Weights of a small class-conditioned image diffusion model: 6.65M parameters, patch size [8, 8].
Rows from block 2, named by matrix and row number. Rows with one number belong to one neuron. Each number is 128 + 32 x the weight over the matrix's rms, rounded and kept within 0 to 255. All counts start at 0.
# fc1: MLP up (model.blocks.2.mlp.fc1.weight, 1152x192), inputs 0-191
# fc2: MLP down (model.blocks.2.mlp.fc2.weight, 192x1152, transposed), outputs 0-191
fc1.1002 [ 99 102 138 108 152  67 138 136  94 110 127 173 116 165 126 119 103  63  82 175 252 166 165 204 191 130 157 211 157  23 134 227 136 164 165 172 110 101 164 106 180 112 117  72  98 142 180 123  55 119 122 184  81  88 105 134 151  84  92 152  99 186 172  80  99 129 129  82  40  86  39  75 139  62 163 167 162  89  48  96 181 179 138  87  79  45  94  86 103  82 143 129 136 113 105  65 173 152  38 161  86 141 198 136 134 172   0 176 173 138 152 255  78 143 139  75 113 208 134 200  90  89 171 158 114 151  83 255 114  62 175 209 159 129 210 119 140 114 161 212 129 171 186 178 235 201 163 136  79 183  65 119 165  99  43 125 107  75 158 166 213 139 105 144  46  97 107 131  18  80 117  69  78 160 130  98 144 121 123 125 132  35 108 145 177  67 159 148  76   0 143 112]
fc2.1002 [ 87 144  79 100 184 111 125 107  91 157 115 123 157 103 155  98 109 120 162 173 112  75 139 148 152 139 118 125 129 208 145  96 138 140 153  92 113  69 169 164 157 146 166  70  83 118 107 111  54  90 131 110 146  93  79  97 155 115 108  75 146 185 186 155 156  82  26 117 157 150 115 124 124 141 175 102 119 107  48 113 110  87 109 137 102 195 106  60  92 179 145 140 154 135  89 153 163  98 181 151 155  89 160 105 112 197  19 128 120 165 101 111 150 144  88  91 156  29 130 151 157 147 138 148  95 160 102 178  89 149  37 220 145 155 193  97 135  94 128 107 155 136 181 208 156 134 124 133  88 119 116 120  95 164  92 132 131 123  46  77  66  97 144  94 136 144 164 127  82  96 112 121  93 158 132 149 136 127 146 131 118 130 146 115  97 135 123  78 158 207  54  87]
fc1.1003 [ 99  96 144 150  90 141 187 113 110  92 138 125 158 108 179 145 167 111 105 123 131 128  98 164 120 149 158 158 179 126 145 165 129  66  95 109 157 132 160 150 171 145 107 138 121 135 114 128 122  96  81 122 148  93  52  63  98 124 123  73 182 155 151  74  51  96  77  62  63  73 104  97 171  77 140 141 103 161  66 159 184  97 105  91 130 124 142 147  89 127  99 183  71 114 143  58 179 108 140 102  56 108 110 188 196 165 183 120  92 100 230 188  97 154 216  94 133  97  70  97  77  98 121  59 111 151 113 173 137 127  94 114 110 119 136 144 152 159 205 127 159 183 122 153 190 110 130 194 120 115 133 130 142 118 129 140 117 157  90 130 128 130 162  93 126  97  64 163 143 141 158 118 147 170 142 155 111  65 182 132  44 133 114 130 129 118  78 101  97 184 130 130]
fc2.1003 [216 107 169 172 145 152 129  45 171  60 209  76 114 157 214 112 158 127 154 146 163 152  95   0  96 114 131  67 120 111 154 136  67  86 120 148 120 122 110 129 100  84  79 125 151 171 103  28 125  31  74 190 240  85  95 165 167  56 119 143  92 124  94  66 200 107 148 107  88 128 117  91 160  45  98 157  66  49  63 114 119 110 172 119 138 136 135   8 184 199 119  46  82 121  84 130 100  94  82 216 180 165  68  99 192  34  39 144 143 138 196  95  85 106 237 116 151  74 205 182 102 100 125 197 112 136  85 111 177 168 135 177 182  86  95  56  86 116 151 157 114 144  61 122  95 124 103 150 103  82 102 205 139 112 153 132 101 158  99 189  52  76 176  95 143 164 149  95 170 116  76 145 192 147 140 144 103 157 159 110  84 160 111 181 169 124 138 128 150 176  91  91]
fc1.1004 [143 148 124  64  95 122 176  41 178 136 162 129  82 118 143  92 130 168 142 146 201 142 188 179 105 195 157 127 126 118  80 142 167 131 163  93 104  69 159 139 122 109 255  23  84 194 111 133 163 100 111 105 112 100 192 112  32 171  40 201  76 103 190 103 119  49 178 146 143 124 134 142 119 145 127  61 127  38 138 114 139 149 106  82  59 142 146 161 131 107  63 119 126 211 130 103 165 119  99 125 133 156 236  39 150  87  76 150 255 142 147 159  65 120 141 128  73 134 220 101 178 109  72 133 136  96 172 120 136 166 147 150 115 118 135 200 119 120 109 140 158 137 207 170 107 115 121 158 150 113 132 122 141 117 116 178  86 160 124  96 121  12 136  86 144 114 137  56 121 129  72 103  86 123 157 109 110 135 101  94 141  80 120 102  83 132 175 129  86  90 134  99]
fc2.1004 [177  69 102 141  79 101 203 171 154  97 176  93 131  94  67 114 154 154  98 109  71 105 143 154 158  83 106 121 139 122 154 103 159 136 160 179 122 115 172 124 101  91  34 125 150 153 174 242 135 133 111 170 152 134 139 126  88 136  72  72 221 108 185 158 109 176 148 250 113 117 142 162 101 159 158 125 107  71 177 148 160  93 183 163 209 119 131 159 136 119 146  47 118 211 143 128 194 152 131 125 134  68 109 103 126 105  65 144 236 127 139 117 165 167 112 141 134 150 183 122  83 130 160 110 127 123 137 154 124 120 159 137  86 117 125 156 146 151 100 169 117 129 176 115 137 139 133 137 153 119 156 137 138 125 140 110 131 114 110 157 146  37 128 133 158 101 121  77 181 157 124  87 118 141  95 212 171 121 118 127 123  82 109 123 194 133 149  97 150 207 139  89]
fc1.1005 [126 137 101 135 122 147  81  95 128 139 138 119 143 103 148 117  96 134 178  81 154 127 167 196 132 109 125 140 124 127 152 118 128 158 161 130 143 135 147 177 127  98 104 133 160 140 101 126 169 123 154 151 180 158 136 142 110 109 109 136 130 149 123 136  99 127 111 140 117 127 155 178  96 105 125 126 133 163  87  96 124 121  99 116 147 121 132 156 115 152 107  94 107 146 127 163 160 151 111 150 143 124  95 122 114  87 118 143 125 170 107 128 108 167 129 178 129 132 111 131 177 124 138 113 144 125 162 124 137  87 141 160 198 128  97  97 114  73 141 170 103 110 198 155 120 145 142 138  93 122 114 113 149 155 143 158 151  85 123 143 147  98 109 129 143 108 160 125 129 115 142 129 115 122 123 147 122 131 161 179 115  96 118 140 116 112 135 156 153 101  99 101]
fc2.1005 [154  96 105 195 146 136  60 159 105 199 131 128 193 151 165 179 106 106 152  88  65 167 137 113 187  89 127 129 136  82 193 185 170  78 164  93 140 128 116 126 180 180 108  79 158 198 100 121 142 177 161 103 122 138 113 142 147 140 144 157 114  75 135 124 138 133 118 131  73 156 150  99 188 126 118  89 154 109 164  92 119 109 116 151 104 107 134 175 138  92 156 140 127 194 173  96 159 112  95 113 108 158 109  59  72 165 165 161 170 179 172 125 177  72 128 108  86 190 139 102 100  99 143  45 142  65 146 141  99  89  70 192 141 136 114 129  27 132 136 131 124 163 143  94 119  98  79 174 133 115 102 163 106 184 165 172  85 207  74 106  92 142 142 151 194 118 112 168 121 124 125 104 131  65 160 123 167 124 153 125 108  99  99 118 132  99  75  63 113 153 163 150]
fc1.1006 [189 190 129 130 143  76 143 155 123 174  91 122 192 236 171 106 140 166 158 145  95 169 156 126 158 134 127 110 120 163 130 165 158 162 161 140 192 136 155 140 144 167 145 148 149 140 139 134  88 109 122  69  39 135   2 135 128 122  89 135  87 113 139  82 124 175 134 119  93  86 102 113  68 100  85  82 118  61 132  56 106 144  86 107 121  78 134  79  85 111  85 138 116 101  69  42 215 146 114 109 132  98 205 111 113 134  99 140 110 144 221  91 112 140 195 157 102 108 182 131 106  69 133 157 139 109 142 130 160 174 161 179 151 204 162 187 176 135 172 100 145 165  84 142 148  93  60 130 104 138  84  93 104  82  98 131  84 102 129  87 126 127 154 115  73 114 133  70 122  38 106 108 194  27  89 118 126 166 106  90 134 137 162 165 123 133  91 145 133 117 117 115]
fc2.1006 [ 84 142 163  87 126 105 145 135 145  76 153 120 129 155 105 118 149 110 144 166 121 159 135 106  63  93 108 136  74  91 162 122 116 141 134 184 169 113 126 131 106 104 128 152 178 146  96  82 123 111 129 181 172 109  21 125 144 104 136 127 140 109 146 148 141  82 116  35 100 192 160 160 155 135 126 167  85 108 107 138 157 156 176 147 143 120 113  84 107 141 196 124 101 125 123 137 176 112 118 133 159 161  68 153 112 129  84 122 112 128  96  73 129 167 115 138 106 101 150 122 122 109 130 141 113 157 114 160 133 152 145 143 177 102 165 106 140 135 173 127 112 167 136 113 119  81 132 100  94 159 113  89 113 156 100 123 108  94 101 153 168 142 124 101  87 144 171 136 169 106 135 146  66 214 172 147 113 123 113 135 132 164 157 133 113 117 134  99 143 137  94 102]
fc1.1007 [119 146  76  85 122 148 119 107 112 149 138 158 130 128 126 109 131  99 114 140 147 140  96 144 118 171 130 142 117 148 131 119 143 174 126 130 107 108 128 121 108 150 189 167 132 127 119 117 164 154 156 108  91  86  92 143 104 112  60 129 156  97  81 123 151 155 139 101 154 122 144 137 112 100 161 131 140 141 127 103 112 132 130 144  98 126 145 118  95 120 134 110 125  95 104 159 130 101  89 174 121 140 125 152 140 116  85 124 126 146 136 120 141 147 124 142 130 124 107 154 139 128 131 165 123 128  86 127 107 126 150 158 145 187  97 152 140 103 137 161 104 115 129 122 113  98 129 137 129 104 113 132 119 114 124 158 108  94 158 122 153 119 109 141 153 127 123 109 105 112 139 141 127  88 145 104 153 143 127 125 147 126 108 100 122  96 147 140  95 118 100 120]
fc2.1007 [ 95 182 146 170 172 131 115 107 141 159 153 147 132 210 132 111 108 145 127 129 130 145 171  96  94 153 156 129 108 129  90 141 119 107 149 153 119 108  95 116 104  99 187 119 131 143 142 103 200 137 133 147 141 143 130 141 152 132 160  71 143 144 131 133 121  89  82 124 104 135 123 147 145 123 104  91 109 109 103 124 138 128  88 116 156  89 124  94 151 121 140  87 138 109 173 121 107 119 126 149 154 125 109 104 151 138  83 156 112 136 125 117 140 123 131 111  92 117 123 101 156  95 151 126 109 124  87 107 116 112 157  97 125 148 142 137 128 139 118 105 124 120 148 142 168 133 178 127 147 121 131 103 141 152 157 121  84 105 129 114 153 144 128 170  92 102 141  93 148 111  84 146 145 121 148 126 130 124 107 125  99 105 164 113 101 129 117 150 113 141 159 167]
fc1.1008 [176 123 118 129 147 155 165 133  78 161 122  61 166 156 143 144 180 164 120 108 116 133 177 104 185 172  99 102 133 129 124 103 122 113 115 121 168  97 230 117 222 125 121 161 164 154 124 117 141 136 198 169 139  70  63 170 134 141  99 109 123  88 100  78  28 189 146 109 160  80  89  39 141 187 139 127 151  94  10 129  39 134 134 147 166 149 162 137  55  47 135 158  53 127 152 181 108 104 124 127  78  10 125 162 188  93 123 161  26  77 211  39 152 168 208  87 121  94 137 117 104  84 117 144 107 210 103 194 105  95 148 128 149 157  90 109 150 113 195  67 185 185 158 166  62 128  98  87 125  67  47  72 128 106  94 102 158 119 127 145  75 101  39  86 124 115  80 113 165  69 131 152 154  84  93 164  99  34 118 153 122 180 115 126 127 182  62 148  81  88 121 116]
fc2.1008 [120 236 140 129  98 181  70 157 161 193  72  88 136  63 129 116 129 110 155 135 123 133 165 185 190 107 100 109  70 123 142 130 109  81  93 112 119 116  51 213  92  78 199 117 126 141 143   0 100 112  95 139 110 182 235  63 142 148 155 123  45 139 151 122  83 193 128  62  62  68 168  96 157 243 141 110 122 136 177 151 197 178 165 126 131 107 118 172 225 131 183 141 118 123 130 145 149 177 131 187 118 161  13 156  87  97 215 184 169 150 160 240 137 107 122 163 145 107 161 165  96  65 150  96  88  48 130  70 119  91  81  82 128 179 113 174  85 113 167  64  92  98 147  85 190 115 145  93 148  80 139  96 179 118 120 173 171 121  97 167  47 120  49 184  89 142  93 196 128 212  83  94 199  35  80  96 148 103  85 106 155 155 117 153 127 148 122 188 180  45  30 114]
fc1.1009 [125 116  94 132 111 142 132 121 138 139 145  82 143 202 129 143 154 139 118 103 135 106 147  90 183 126  67 150  90 172 128 114 100 152 140 142 148  99 122 117 120 123 160 163 166 155 110 160 156 134 143 112  92  73 115 204 168 152  98 148 101  89 120 158  95 204 164 131 154 102 145 121 105 141  99 119 151 107 101 108  41 145 126 169 141 112 152 115  91  83 145 121 103 122 157 179 105 116 117 109 120 107 128 189  91 116 139 151 110 102 119 118 113 119 160 130 162 134 157 138 158 126 113 139 112 167 111 149  61  98 115 116 139 115 144 112 117 109 178 124 121 187 115  90 130 132 119 108 185  90  96 175 109 126 191 190 173  87 187 185 142 115  76  86  80 162 121 145 104 106  95 136 128 104 103  82 112 106 105 166 156 113 133  91 177 117  83 142 108 167 101  83]
fc2.1009 [122 114 126 150 107 140 148 135  88 160 117 158 141 126 175 112 113 137 141 144 199 167 113  87 196  90 121 124  80 116 141 142 127  81 190 105 183 165  72 136 143  91 188 169 147 163 135 176 112 162 158 141 102 113 192 101 111  84  53 180 100 109  74 126 153 160  46 145 158 146 101 146 139 178 146 136 108 122 114 140 157 193 177 122 142 152 150 150  83  80 155 137 110  99 117 102 111 169  70 157 137 143 109 183  83 139 153 144 104  80 118 176  87  64  91 116 115 106 132 107 125 157  92  95 176 124 144 183   0 133  70 102 100 122 158 158 180 116 131 130 119 135 136  68 138  76 183 160  97 122 141 154 180 121 159  77 130 171 112 127 168  62 143 105 166 140 122 137  95 149 128 114 128 132 105 138 118 124 129 139 142  71 109 150 104 130 118 182 116 166 100 167]